A small self-supervised audio encoder (BEST-RQ), trained from scratch: activation gelu, batches of 64.
Rows from block 3, named by matrix and row number. Each number is 128 + 32 x the weight over its row's rms, rounded and kept within 0 to 255. All counts start at 0. Numbers have three digits each. After the name is the row's rms in percent of the matrix's.
# conv: width-5 conv (model.blocks.3.conv.weight, 176x144x5), inputs 126-143, a 5 kernel for each
conv.8 103:085111164158096121142144138098181124150139073099158088127056132101107129103135152141098081156144169139152106192155138102142145048143160158095079097086145193084180144136129122175126122137152177153165122152126084115151207178099114144088052069151118102145161142150115122084
conv.9 101:104147172147115140120183101109166145095157128139177082098084140195134143175153111175152117135137088073063098090129116129131142153156136147127166121111143130065102104128142171105133118123085111090135119142116135105078145139135112108129150159114112100137193168124060120137
conv.10 100:127138139096156166106155157144085129168094083132046139134182127138104133114099153136116141107123119164098091129116084145128125128088180081081210147109130158139129167134130103111081167154104130113078134130103079109099137111167122123130080078133092177071131149089088161145
conv.11 095:099100163113183165081131096173140156101132152135095133102090114082121197123113088127107126148138033108179183142094079168123136154135152106113080111062102147134151101133112091119097129134123160166119131104177105117110106115123092093125131148146099144208116123081142122142
conv.12 105:139110088103247147114110114184129143122120085114122106154152122118148141103110110097103220131160104115183134152110094054134120108106168123081125114138132139116103125099146131107019127141071102134140124097144181125130107133097114153156073170121177141170081152138141086120
conv.13 096:113110090130133148140113087150094135073156094114096153167172077182090073132085125175156154108156139067077158151133140199084154071179191115145117123108122117208198094146087100166108123127116104127119175124131079125151134071123148135102113160115165188130123139163083088119
conv.14 103:140113156157086143132122164096097166094149080082180081136068143160086119146143148145144122148153142230141084127121141206073088184137077101098073103107120100177120111123166168116134128130124111125109123098122125173140112151163144092151161124111150107144184176139121076142
conv.15 103:116093213140130198135074070129115122167085120139129156123154088173154107114142119157105104158102129110147105122134155065144162140131087107114133142090121136118073142162176129114185120120151126109103127150137183143140162151131138072183134205106124099111182168134115099097
conv.16 108:112131104124137120114125137107130160103112133113121217159110073133100156118113164135144150163118138075196108157145064127112128079186178099142056085118134129135171088153143137070112134152090117193116118174121136151113116112111105165122093180144164127146100154136103150082
conv.17 104:118110118116133110073098158160209131144104129155169164133064101137130126140147176138139110120144152148093118149140124168140097081088096123148110120124169141167146062134126138114103145133153134075114116158068145154183076155103118160143139146128149075158118094149148038144
conv.18 103:129115130163113130096152184087142144179136103090157143130130089134159174108143117172064079135104083155101111157117130097123184096097080113141127134135143136068214229137112204120127151129152065143126133137113081121136118090170120097145122139177140120127233092147147127192
conv.19 103:128111175134040156137084160121112081121158065107164101152111130118129065117120132142170188199101123157083137115122141133107157105140119135169142161169122077103235102115153070149085136149147149139113111113135097152134124169113099081131110173151119133078131144087166132090
conv.20 098:115112161080064107133111116140060115114188110094103160162156121097093085115131160166118117153085098128122194127167177106160090120131085179134188099135101181121125149138113157161106069160104115132142085147128168171167121138145129192116127137122131114071157101109180150143
conv.21 108:089158113143159142181078122098101166135154158134183117058102156103169155242101183123142089167105014151130114090063128134174145102136067107146049113207116106166123143127146137106047164144132126127101118161178122108084183150219117146140091059148100097036184116133150123107
conv.22 099:120136152170173156162129057157096083092090155118101187115110120157102140179103081132172202093145152129084152134042136156114200095124099111147093058132109153181160032112136138141098080130112181166156163165129145107115111086127117135081083135117062110189100108117137156115
conv.23 096:175118141124097179129101108074104120126052119119127116156106102184157077126082147100162190142097123153163144119121144061055147200149153104081130158122109154121072195136095119166177095200053083138157117134178102176093106089121118141134128130147151192145198147120152118140
conv.24 101:158110170113097128089119142130094120117130179111118137141086169066132138090123115139093132133173099123128099146134161176143083153131159103119149135164164084106118087140113165134063121116130106140145157151126141114089142129107120110116104134141108156162148146109120133113
conv.25 099:115071083138102097127108134171125078117159122128140124115102142152156125119148120114119071089090101127099110134168140149118130137120182129137096176123122152133124168150163110125094076092171127129116142159140126141103102133145126135125107112123122066154201106133103104175
conv.26 093:144181120135129165144136107134118139091126191145144155161153107079073116162154166172068125145099124169119229122184096060158139152044106095104147105099085101116100152108112122082175103112140123149164099146103066148129094133147122138122160145125100117104130095127180093109
conv.27 102:136151133120148101116121129104130103061155106105094106056092159111095123150124095113098103141078124088170109128164137144117075118123061127147153117081126131043106115128148148138151156118097092104104079106104173122129119161139131182109113098109134111084143151146143134101
conv.28 094:153096099151178157125148120193195139124129091163129143127115096075087100084091107137167155129149157148167107087149082165141155114132041163145126201122138112142156122118168067060141118117167079049155113076052136067181129105120118097149116154090114176105176161132056160170
conv.29 102:142095141109135176141121158137087172110087110097087115091141131122090090100100091143063087086154172066060131165172094085129159101137053084111174119182116182214173152165148072144112147156149116095059127106117156127069117126080097128185067120097127111153190159117141108129
conv.30 104:119097117090122143086123128138124133156190168156149114128064115140096174188117152116148178151171151119116127097119128145129097149166158127160122122187098116187131187109148150110130108135136088128153108097132180172177104102074104137163106203113120111179125076113159147178
conv.31 102:177159118070150154158084134156159115096122123176163147090144134107159133132063117156165157129146148150090147198136081149143125149088119125104101175126124131162159145117086158183222146084094180147129132101145093113106110103077113095131114124103140135127175119146068040075
conv.32 108:126053207120072167115119103164131147145058164141092162114064095145150131139140120196100143143069213142135140119132135129096171184175024099090168175061141167113100115084116081077155128115132109088099079182183124151164105114110101099116149176170139155109102156141091083100
conv.33 100:123143136084133105131114101119128094142157149121130101070118108135142112034108128103165182114159183137108117111063126147128163143089133154117165067080168143128145056162124134043151120115093119161151089163191077117153135067163104103171149039103124123142161117122073110120
conv.34 096:119141110114125119140122196121115118125127157121135110031143105132080150050141131162055126138166091101127091131130096074114139147109142098119064049146126095117136109160117168103086118091053148104119088103178163113167143128114150111055084150104122112140175155143116122112
conv.35 096:123130104118135174129088126088128154137144134133157135170135145135107111094125144104182129148119130134092114125153107059109088166187125209117106135164126101132147122093144142148117112095112169140179126163099087099123147129142118085096128077181101120150139106134175114147
conv.36 091:169057072163139123086189105134144142144117118127049062100140100165152109110125114118173119161134147132056109163142125132140158173080098139109155117118155127130078112072165134180153090113118128130125138149107096087151090074108128125120141117125154128149125182116131156138
conv.37 101:128115120103128106139156100146119115125115121115092124119202128098068100094173136103148161129109096140120141071152069186096148146044052148157128117048068137138091172119147146189121123113165104109147116113073105114116142106131105156160145118154061093115103113096173098093
conv.38 105:148112153111138139118163137152084199167107088091153125179078114125123095136109107161113138126099086148180164098183073031141097108157094143138062102115154090094085169113114119177137105092168149132148072128196223174158116104123123193083083175106146078170158106107186150112
conv.39 098:111127174200145165149099101121139152152127151072107142165116158152113191145137103073189093099117145135071105105124079127096152076135119147116143141106134125122127179110129133149156150103161143099123162136032149106094199192170106148122103121165116152115083100077119132125
conv.40 100:101052083153112138179116130202125123106157117117162110140078133131068152110177153078206098159112169109126145161098103114147141076176102139167058132106126095182130205155150157087155128136163114114127101124139200155179130091126067116138161117108151159104138163164067171087
conv.41 103:136130116068167132086155131133156122114118104179092129141143191112076136110094105125152160129072117190236100061106115081114104120095159103135110051144141146130110125151209063079058136145080149139140150100110043148138147104101088173168172102129112104141187177163117088082
conv.42 098:141141150082085120161159118124092121144167161156131119145105146095133116089140190131110082112171128082113102167119079129094106064152052161120169117128122144120182157147171120175069165156096066119096190165065130119131164146142114137115142114151096079128183113120202119107
conv.43 099:162107159145150102130173162071125135095122082107130114170126097166120054128125131061118179199128118124124110159148119042097153134071131150197085129174114154123122130107144116150114081129170133152143144055105137129110107164137098126122118118168112195138106140157130113162
conv.44 099:160155058164222156121098108156102158099136148144141154140194103118123136164126127086153058121123153178119179188103122143141128115104190107164096098162104138115125132123139094163145114123130173095150089146053075099184110235141147091153135151148193083119182150097104139072
conv.45 107:122052107137111152115175175212147130124118169147157108074148133106139135109122102126078097135091108154071149137111110075158131105155013170093104174216154125145188126108116137121044087150151145210115146108120158133138112091063147128101127118118136118088176076146107087096
conv.46 103:124160115050070145087079138116167105133091175115202145165092117112115146087123131128161092098139077097255111117139130165106126150158127114106111136092145165129091107133113128167146149111155151097160118135097174086114116168184114088123111197144118146079076123114144145126
conv.47 097:112098121096093068151177121114119148100103153101161130075155159116105115063180100085075148157078152098108117130058181045141077168141148150135131117080205100114077111168073135145159141120109113087137116083204108102124117173225125113126135192183125154152141126133078117127
conv.48 097:156113151059137170133111135162137130149136134152149143078106121115132120160095113073119105133112083120108117110138137140140110188100161127170143096094192105099126098140121162072043135139135150129100166134125105091154194151173174099068145073164126145149080115128163167142
conv.49 112:135086134139077150155185192050095166161131133114157126113095157147161172117129138124083164103125134145159144132131107090098119137101098141130070126147159118090123113137104147089170126103134096085179101142132101072148114141116176107109115078125159100163164146185138096102
conv.50 097:142102117075121134157130152083075127134137111138130180140131112161111169183101083131135112144132106083121184093173128161120124097098134158132086111111116167096110147098164166137059063109138123102139092100151179114187126106133089170132176106157108147092193118098139102081
conv.51 095:129138109120110110149143104124105155160090084123135169159074134108183082119165145172135162119157136165121104124157093156094129151136125137125075145079167117115136170117088102138115078175143161060140145153182094105137102171155126143087111099085131067120139131182178115098
conv.52 106:125185074150120133149151172159132188101138139061155119069172144115074120104125110110090142088150133060175145141154150144130184136042165138142055065152116141107128190110171078109084180097149109179117135123093153144115142152079149091134161138151131065088099125131102162185
conv.53 095:077145168188088131116160171119162133162079070156134138110127130131123166087119163158115102127131130105118113112052176128114193151138184108135114171088160080128113121091177089151075148184119110087076118161173068193127110102099100127075090138148112089116163142129143083134
conv.54 099:068119133058095087088119093066140142122137165143113109182105112074161172155109163120103067191135171123119120107091120119116129171114041087112119152064128182093106064154143140124125110125128081056085168117130154105164163138172095115179126184111127120115130106097107140134
conv.55 096:105186150113069162114111118171123118165121009114137107116146141097105127081154110145095131140149113169094129111109106080141106123139135112123251100155154080065101131136138079090080124120103179072107143146087098110051118149171082141121114127108162147164134142145096151118
conv.56 094:145173074177139145106193064176121122104098139127129125110192069122162160213106185118133132145103112167139151146115184146143174121094133137155065162118109106197110149178159087132086134122107172165188126118112160089176139173157104104142147199158123130091061161086123072191
conv.57 099:105187062165251104128136185111092123137191049095086140113118120121077135123147114170153153131166117149149123104133129095154110103130063148161112085137103160071127093127121168181123097148128192101132158079141162102107153130130101107161104099165136126094063081105120145078
conv.58 101:120119128124238087140120106148112087179129183148118122136144109078143126194159122154095105125143128163154112155069154160152129151082099161148077123139149094188211199128133133201160131135175112066158117079103206131149123165115090128143087187157100103136052085118114108117
conv.59 099:142150121116142124107114130110109128155101078060150164208135119128111117107141111138121102157102161104105137119104090188104145155099250149135162161100149084141190088150139139118112135133124122182115147150099112160134142123173133098151076097127170110161133096174153090061
conv.60 098:146163096163079101146155114096172136137118117079113055126110184149087060192129140163122132144136118150087147162121115118127147092190145126103218096137128097127062087099155110102139102105133133031159096128108069154192097140087174101134132122189151092132191140137108116137
conv.61 093:153122116099230081151147121106155190098092117114183118136147126134146148127111119164127090135159155160150151104156117138148160134175105117160174163129131119122093161160121138150132133153093123090089173140097139077137177156136084185086150149124129169109120091146151092114
conv.62 102:129104123115095108067145095172159139136183110179093119189119111161081129084139114123135162088135132193138124103110169113160053102177138139165155126131089137116099111125109094093129190177083135148160143143117089174144053138104132120136145152154121139146127120095060121111
conv.63 100:096131128209091111164119093111146091131182067127139172123066076182202088118115126095118115107091161134070136061138169122147130092070109135142093099109149185081080088162077071149121148118094082163126124183090096146144138173148132178145092097090094080168074111134194163152
conv.64 100:151126073112193122099226125137109114102168114146102171109117101129170127125113151100067072147179121132111137114124082108066114122110169138090169177136089125195164103165146135095186099154121119124091195157143125184155158146064119121141106113157116122154092122122124077158
conv.65 102:131085081112217107103165130131142121125115147100102128138105134093141130153106131138130120161161061102173137142118089165157095135151183137127107225179153079071116121156116104119051141093094116109140152088096094146165070179024105104125167147122137141145114146168182068189
conv.66 100:098129183127032155157130086080135114125035111149164125103135118084099050223130138125093107152081141167163090137088118155151095161148109136128122128177168091097150091136140105114120134155101181179122179109075059132105152115123125119133129172109148134154180152096154061154
conv.67 099:132130100192184176061131113098126106132170130160087143130154130121143127107084133150148054153111162117122171112149139068095137129103054130058144182147131090131075149123129067126153132126159163177118162098080064065114082098109152137124159111140151146132143122113068171076
conv.68 101:119131133090173152102133111110125143168115145151160160181111154121134069176135110133145114102142142083197104150098094118146159133099135140110168107114138137116123130132166083081070098165140147190104177127106109101123113121132092133134196162140127114101097167168106082167
conv.69 101:121124146101186098088174102119122141118133103131075147107193128111140110126142134133070154116169085179125148151160161217137122082163120155124129130133112168126109154145125171140124142102134146109146122067150084142184147087079145120105132126132108163183101120106112125213
conv.70 109:103109173090190129122076150102068162127168181086070183065136134167150122135100107074157141102137141166125162108113069088190126121075174111121131105163149165056188100145130138143178102157122146072113105127150172127139130099154143148130153118120114116107098109143163100121
conv.71 093:122130107169182138086135079112130153092102098109120099081182150116131152136126112079145155162124117148179175156128136133092094112127110073129098121165151179131081168109131099120135085127123134138118110097098126164180215181106122163128157173110124179129108138106117131199
conv.72 095:080138108136066161144134073199108123109105069116116127118135116189108124104122117092132165147139133126135140133099132103126129089103081164136076137094142094176196115131082147109105100118047120131103139149147120170019092197075179114134106063165123169120093114136135157167
conv.73 102:127149165156101092134138215123116135159068080046156130125099129171099164139133148145093043125128101108161100180130105167169137128147091138161113084111156088157081153073111139113109101132176056055127154177150127039127088134165138098093156098150096125144138119154100130093
conv.74 091:171096187128107176121105115129072157177138086186112104112106106130111122120095146135162108139123118139133160172096123101140092151104115155090198127099160132171124128124121103166133090101104166076114094116166120097121122129171095114073112134208087133164180069144136064113
conv.75 099:148154139062180132120154127184151149143103080053161080116180126122105171101066118180119081120149195113196104088151152145139076113092196099152131099114115113103125159126171157103096166137110085161176126166124061111119162137064158151089161115157134183165104102151139151061
conv.76 106:191124105122164084121124116110131164120182022128153132171075137119099130056138104070123083105101142125128083116089168110131097120114188160144129148047117135132073112141123120146146143080141105126142142112193074112143113124158118162124095092141130120127108131150101109147
conv.77 098:115143157126089130163124155119162166229121138096082181157125121118131156109097107157136106082110127110139112136181118165125132141058115103113093122116123080160147122100077106078130140161133091148143136097114121138100139126166134154110150071121147145201096137097121110156
conv.78 099:136080122145129170133116170139109129114148226161136118106115151149119117121140114071106167145135115145133103126067087123143127160138133109173131107093095165150191170112141058167142152137095151150131134135145149130110092180149176098186099049116131134119100139129083121050
conv.79 094:113096146134089146157142083127141084107151054105139138175100138169098122096132151112163129141140074125146091114129083093147141108158187048146143112111113099105094134136139160155165152145129088085110145155143061137082082106076119134111120155106161079112138190176137129167
conv.80 106:158101104104122135127123106142130076131109149125182102071101134109190082110116101142091080102079121135161085126116171131084124159161132094100235131149117133123138102153141187186091101162157133102155103135187130123153101156095123102166121145112165107125106126115139181154
conv.81 102:148149132089152138146136109135166113123114098108114104091144119135148149124106148111114158116117088193123118111103155100147119083145134136139189094142112152132140153153143149161129127183163117131110144133138150122138092135118083133124159101135130102125104105101084148140
conv.82 094:130136167104119123140149121208146105102131160122146119133114101106103103097059151142176144103121108077160184153119156191184139110128193115173153088149137118062139122137139131120048100128100101152093102150151167182138124158170128133156145093131162152161171110153160245125
conv.83 101:121107113131063153153118051176163135122096086132118082122144093113123091143115098051174157129095125175131156136098139198171179144190080121092079145125133150153183173121142160140152142127132137127141184157120203128100196176113064078127143151164097120127114161187121088177
conv.84 099:137166075171076120125148123078159081108124203162095087164141121151130136088122102086124182116190177116089123138093116167160144145114106105105081119130145132117147182084139159116192130130192061142134115115067116126151128114117139138168102068167148041183148093134120163088
conv.85 103:113146184083125157152145134155131131117129097162113137188148116127159177139054135112103089143124099158202098098129080163104153128158143114151202131150141157148093139127117108143136112082110173093137087113100093153107089162113165103088227102100125129202100107129129147139
conv.86 105:103135139087132137151129152112124084095135136164173104147082165103131141101125123140145168118107088154192151112087151121102105183108074124151146133164118137106109167149105130092091111136108125153166142132178112140121101118097136117161096104109160098112157155132151155124
conv.87 102:121205038101118156086117121207132160120188164084157171142133155111119100105108110116113116105143151192108135128063081108057100174127094083177045128145080184124119147155153154141155107144125154126132101137081072133086174107101125079155073100159078153126111113120177168154
conv.88 102:107096164124192154110154107171164141079136085109170130187091138118127096112126106136089093134136115161187099140138165166100126155160188126106215129119133140150174107143182090154163146121138105039166119133071064119083064130165148115167084094075131100136234136137081168145
conv.89 098:173130121119188121124137173125181114109103091146147167108104121103120147143148179106162105108118070122141151091123136092129135108118096135104119074141114153151157125166129145117151141190156126099112167095131120102088127115157168199123167131168118184159141106091098075168
conv.90 105:141114097157168123113116088087127183136111090166088086107068162116129116097152129129159098132154155168160129107125142116138125114121109119170203179099099124149152182115131138067169125090151137075128079150083094137089190195132096155114174143168121111174110123128118143149
conv.91 106:142094204079212129123119153129128097099148128138184109126107180108129048169122121115154095113108109165127164143104218073135071160081100111099135104122157087122082143152128137129230139147120038071120131165135128097169102126115144086157052220138183134102111097137136232075
conv.92 100:160128124160198157105096073095139111126089126140160129106131128148105196167122119151119105126175101113067130110118179120085148075159173153105243101123160134158108114107175125179172134141118113115097122153073150160126185088154129122115078081137094119169075181131108134089
conv.93 100:091120140129099125176181143135133113175092100122157183128101063069095139143124125139168144084131156110120112113124137143122144116093153164168148161154148104131095127130138109093141114042148143127130112141090137091132096104112139138102094065102123142106154106123160184169
conv.94 108:159156129084161122120162157116136110139117089153102176091084129160086161098108133101149151154144067166081054067128129147119104156114126111132133091036127175118115125135204133133130106151136092160160099111133049114096135092155156084179110059129134143119093156122128112151
conv.95 092:121115115137078132105098108164148127149108083151104149116127141100129101084101121104138085104147133094159119117095138152078145091105147130109107188151113081147115153113139133139059166175148110115152125104105139094092099126167148129109145150100140180157120070176152118121
conv.96 104:127151133106194134153115106137143100128129109119139131181161145115129088065103089125115205060098156157168103112103115103087177116162141126133077119180114130153125153168113145126095135176113090104120140071115121062086142176135161092093142129159168107117114105088119118121
conv.97 098:162076114085080121158152169140178051128135159140149127094092068140130163165111111164146117141147130117100183060120133206154141194072057095138113171135150188133128124122138101112127135070129138107090107129041134125084094113170143082151172100131142110154095120189132083167
conv.98 099:098124080133083166063090129171135123112123170143130083068093110148144102170083103116110174111160061071219155076138177187146122119166163123091093093134128131149147115165125130167121093131149108097128108136094144118113130151131138131074210104087109186117152119126106154136
conv.99 097:126157162124127121105095146180152154118140103129082130181175127185105131138106111117120096154103184137123110125089107084120068143093139100074126111016154122163133145168168145139104128087127082098109094148079106123104179129172096174105127104169247164139138161182123080174
conv.100 102:137088148140144134171137113207119125087122185116127186117134076124098131170138130097090098083109124148211070124180136119113068104135186135088154094147125144153157137076127128136140094134125129128137156108091132149144142080099189164145143153142168133062113212141101075069
conv.101 102:112149119143223184161091189128094071154125175130173151127141138128126185130138118092110148182114170143073133110076137074174102098057130100143034172136136165159134154099146138118167142189162144098119160093134154122121126132168124095091050184109085168122155171125133074079
conv.102 109:155132157091155127146170121138152112153164115100104122078158133144124140110141177151077149131180124206045183088128119120126133175075209166111159137054135151134148146146143149066139152136164157106075139095171098159135123094146119073142124143111121093113123145136099132076
conv.103 104:120141193084111145130122124125135109128157123127142122149109127143109074110123187113133099127101125114153132118120130104118155099132146147133138156141129100133137173089141073097179122121133103081142138108121153151143148105115178141182086118132135129123123130096078129184
conv.104 109:106037194125153135120128176071103027112144172091171109157135117145145097091118131075134147178133137142074112093134154088154075096121158097105131095083123137140126110150156108092115177118055127078100150063072104145124138109165105169146120154091110106089066129101137130117
conv.105 094:107110172153130127101121155165102135167096084124131124127123105125122146196126076136170066061228170152181116223119126096101133113098122083108188123079145140102111172154093099123069095089104095114053122078111140127120136088146118194092190181135111079146126120099139102112
conv.106 100:087127222139105153149156116091120151186090153143075132149072090155153103115115085165111076160112183152059180162170141115142160208119171140149074136174129134117199171092154137140071153105120077148168098184106199088132064080127147117104134119129049079124118112115114113137
conv.107 096:123145119139158094126222116169184141094103112142130113165154067116145097166119093143150072104095136087135100155122138082090109084142212111123160145172113130147050106206094137147100123133128097183091115144170105123118128101138115133161064099111088081145157158144128099168
conv.108 089:142118133083045141137121128076087133181158093121131117145169185127158119126122133131109255107120160146157212183075136116100144145103133125116150132138115130105115123105129102104087139129107118089133135110168108141118137109102059127082149030152127153193148111167083185144
conv.109 100:104121158110133116100193151143147148115116137181188137161106126123089107099127112112093147083085075164243121160159177133102142189084180101135155147088113130123119150126144084107124153148148153120086105177142154166084083112128144128137148139156130089116179102165162138164
conv.110 107:150116091186064101140172143209137159179113186136106127154114121179151146055110167145129126159137100209166152109134099172153130115115080140124151148123137105106087110085099130104173097160167112173109120088109130104138112129099131110118112098166135193173086137125118147147
conv.111 098:114171105091086145153106146184129090163061172133151158090131122129179189190164143067137107121138112156163144118158150131140166083108158137131187170042132134137111117147134106122175087112133105119109124137164100148120089063129101135071201193165099177104121130085177054083
conv.112 098:138168121122213169073138122123159081167127117159170151135099140131147115106104145168046119137115076198119109146171147174094071203119121172103152154157134141111078165085168093143089087195112171133077114181180168123120194167149097147110168156120145116170173098136131131111
conv.113 094:131132136105111067153120139161108179134141055121117077135146120126143134101108163156157133134133161098126161130106134101094128141158117109074142152125106121167125146138107105149079099172131123121101104108152092156081152137156150127109083113178152148133234074148082079166
conv.114 101:115127137121086143147143101197138098141061216134158109104097155179163152122148164118070199174104134122098073083147107166096127113141153147155182194149135103087110155131139150139086114119136129114143121111139195167091189184141077174123136144119115122106115155110135127137
conv.115 096:135086098168110170126146153119133128093115168081120134141121161107086146112172161117141135139166167138080119092159095105146122189095103110112136169193108110114109106132087139106060166104118111151089148112095097175162153149060133104165077115113150127109106140052124114174
conv.116 103:131148110173161131108130173086141113205092117139162116120099113142087169203110134129161094121132177088164156163130131084096175122134106102075255175099146089096181143116098132131152135181137116087137127178095061103152119208164112140135124101157123121066131120121134100114
conv.117 098:077115149113133129132111157144150111118133097128102160184106112111096146112163142135097141104136141137128133122145139110090125145055153120096106136141141137189159118075090192188092103143125170132198127123090109115141083161094119164130120143109185088147138121132106101133
conv.118 098:056066192124191125100096143178162163138121080138150100149165129169102084139113161121099090107193190069177146129121132120161129167114166119143127106091119127131111141116100119171056140139148121173082139149106145137195145169076135101117110086163083128140126112077169149112
conv.119 098:123118138188135145111144095125158116101104204150120108216103157119109085092146117155134129052164146122136090134174091108146141162175111045127233139180099156127085142122064192106208064085177123164127157180128188132151120122129122112151148125100092136137057154120099130074
conv.120 095:158153132126133099101145121157160090181090153146157122120129128150094084134150130100138134143134108180089160175134117164090101143123128156122126141122140160106200103127104069138157149126171101126172117063170108134195140088076120111086154163115155131167152091121120180135
conv.121 098:120105148084093087142116102118111124093107057073129104089109124156130137120147195083109122123133118191127129067102139107112140140095150099118217135055190140093104202115114126069074116164121137105105089159095078101108171163135105111150160148146155241188091146145102124180
conv.122 098:184071162123104160179108144101110099200146068076172173100135151111163137127153030125176154121156090105060135112119096123154087117167154130159113123093126128119117103114091122161085091078112174165103143117132137134110114173109127097133054132135156186161154067118144153168
conv.123 100:121139123095106101159082043120061166094138171138086133135070162110071092058118096122168155084141096131145199125104079128124146155161127181147129118169122094177115148153132122174126131106060153133168121116108122134120125148080134068144158122138109117142137077122152112173
conv.124 101:122141151131069105178163070114154059122117121162115151116104132123138152131164180136134226172149089150070136116123119095104157068132162145115177118187094169202098116138120087123113129122090120147105101155164195097110094054178114150087054217106152137106116143072093168118
conv.125 099:116162079095143125147137141097183092143158067142182068144060138180161131169079137117146110132146069111141095088066162146128091124099149129110204129129152082137151159150154143155123112161095136136129133155112131118201090165079085168153124106122165081213154142167135147113
conv.126 094:137148176187117136133127156137135126171178031156122174168116152154094152068088089075123149153101105193156088143116167221071112137091107076119128098123129150197068087141113119128146105118121155089077155091155121125162210143089149105137157150198139154178159121114109175165
conv.127 106:122138088109100112115169084232129132066057133117112108095130145120161158109143142142078080119120146168069129122124083022162137133171101137147114157113137166099100138099140131161141078157139145143106128145128094118074161162162072103143153098079161120147165149170160149122
conv.128 100:098098086098140112143084099137085114197182091132122125165086088155141120157104130137133132127161127135131124053146150190106159131116094133129141161093104091158050111109095140204190150134113100050163082148112171091122133068158126161136121152152127155145142133145109105158
conv.129 100:175142052140139136155140145121089118112191184137137156161109134144067187126145168124150171164153158105091149179183148201118148115202093106131120154111104097177072118134129192093159138102145127105117088141144160114138111126077174131108116139092158074148082096130129126108
conv.130 106:133089098149065124102100165102155149150093077099140142096176122165141139167119138137143128108133193127160083149093122115155111129136132119143240128086138125076110153091144090126169074173139061087124156158102076147097129131115121096149139082164160117132169115136123127168
conv.131 094:092151149103133122147198142080149157147074000126149137121129122112083119120165152111102093152131142076095107091120103106150109140077115131049222154076130094152145135091122139073064107088081193134127100100107130139114100127200135079079114102101114151076143141168176111176
conv.132 099:090143118131190087142098127098042160158073186164145131117108100142066098198147159091135094167126120074060148101082123133107093148121065114152129114106078138098154060113114152105136173156132158255125133149137127078078122158129167174147167138139206164126078073145191156144
conv.133 101:134165111154145116121136166128100135106119075093137107153071133144158149066136147138137086148133183103147124140131035170142225108125132085123147090121136132138101148173113168139108114143151206159118166155167134149118066162144138136082143233140127136135095146120143136101
conv.134 101:120103136136141140136182119081117117138121047091099137115107136110162156165116109088109085132157111190103096087106162104136075185094079130162167198096093126131120123117179154113112081084107163121140143120146124136159140163092139121133112153145148157116175102104132193088
conv.135 104:143165107086094130109129098113107129213096143120050175089115153146106133136093155126138157117140125141108134127128196122159096107123122122113186139123135123170134159078131174140130148158188154101168083120243086184198201111150057159135094166138172156111157050213161115075
conv.136 107:153103106155085121112114109165143105075121229166160109141143161100143193142117097115059106092100101131162144156112132103126109068156138185106073096126210100144091088096138110085159121106175101150122137086171176094167139119098128120121137136161157151075141160119146124132
conv.137 097:107166167129096162106155144095126096132084074104152159160122160148115123162073089103126100108152106132179129169115117105107118092112181112129037103134144089060103063078108134112108121110158194172140133053103149111097080114170069118160068127092106153103171131105130110074
conv.138 099:107230135158129145150062148128153152152142165154121129175166105107176080126135114101131094157130140080113181118111138161109154151084136088161153121090085145098124107137180158119080163185151105143083081168135098105122121106179146093106155163160109068095157130139116046140
conv.139 099:113124085148099141140054126138070133119163176087146115115101118108114135069064114180142169138146191090104165123109096142136174119132107105112094117128148085134180121152186134118091098140100048108153096191090126117154133111107132164158121121127126161164097094176192157122
conv.140 105:151131099158141155150167137142149165108095130133095080176167107134147129091137122039154186110099189152101148063113128168120187112187099143113084154169147166150255087142185130109134116141138145200092093156139192136116149128091156136151108107120142150102088145128093128116
conv.141 099:101172116172197119094152114112137104137128192153095143141165160123139109059147166151115170154136134123183136158130153088129167120120121103173162116164130128099126153158083112174190138095136122187144149106062152109068177131071103131134079111115119126204134123118131200068
conv.142 105:142183101092148137109140063176097102136178089123167150133147151167142172134131114129087108154122115209090085119111133107123167150131138135169140122155125134132178142084120139103152109123177148107138111139101196140126075127122133133096175150118140081107197118096181151172
conv.143 103:129148131154076147137155118131170143133134164147157110131170117169124100106124113100124129121126075110153180110107149103143131140135089151136147139098138073100087138164105094059165136121099080110144078120220097136128119139124109100151129128143118152056156149091160086178
conv.144 088:140154187097068103127132127168131146156095174124137162129182166134072105185164132203162137112136107095115075063086147164125117129082117123156095111149122075107145105147115093146143081130125058148146151098110127135103098143136122156107150133162170145085094105082165125180
conv.145 106:115159165150170163068077174132077139134080139160185140166115089099167061108135117146147103176156172053190153099133123134100152089106138154154071139144158153091063119129151148106206095114128158143177118127136143103124156106158166088118088129161134150149102138066137155166
conv.146 103:138113115141095140153141073037176057164096109125148135085169153118159157162127084128128211095129134102106165140084106056136095180111096106107191153132119143125146116165185093146201137097186119170130098147162118092125167111127119109144135229104172133184134135083094136146
conv.147 104:100096133059241123106165129103128137115113076175151095132147094101202154079089077144115178119199120138100128120104084112111125123136034137140199137159079173134089109134090151138166137217158153095100113098204159118082113138151137120115134109102062148152114156125101110115
conv.148 089:108129100107096187154126176157142129121167167140046110094110105126151156130165043108131142108151167071106172102138185144149072116146140086140068093083101156168180140170119106158155131131145138099152126066157183160138129140092156102108101151150181171181188143116074159171
conv.149 101:134160157104117069110141144144105110136083098116145143197131114138064064101151133099099157117147187109143127136142159189133144141114066123160207166097137138156113162175139145121150168150091203102118141168113145160119097138100130101084112103151190117197146106128130164131
conv.150 100:177185127093093089111150120138086120165137158136149106115101134134122110076142126082120051138130153129121171150067123109152160171176095170131133099131111123117114133109134129143180123119128118189154124171106150080155096145170107132183136132132151099092148148141057169101
conv.151 094:121106105125153140146170125083106158135097171091114167083138164109139121184087134127173133171134100099138078116100148170123087127107128118111088108033136113107132109129095101132155110099101133218129167120121125127138114162139107139157140166194159124168189075170121124176
conv.152 099:101146071108107068132088093156108153102096139148079159117183084130139166107151112083162194167113193135122154153147054069137091135165150118118161102147093149150146168123103138149187138149090176128144133161112134139113069123064141146119127119151048138132080081103131201202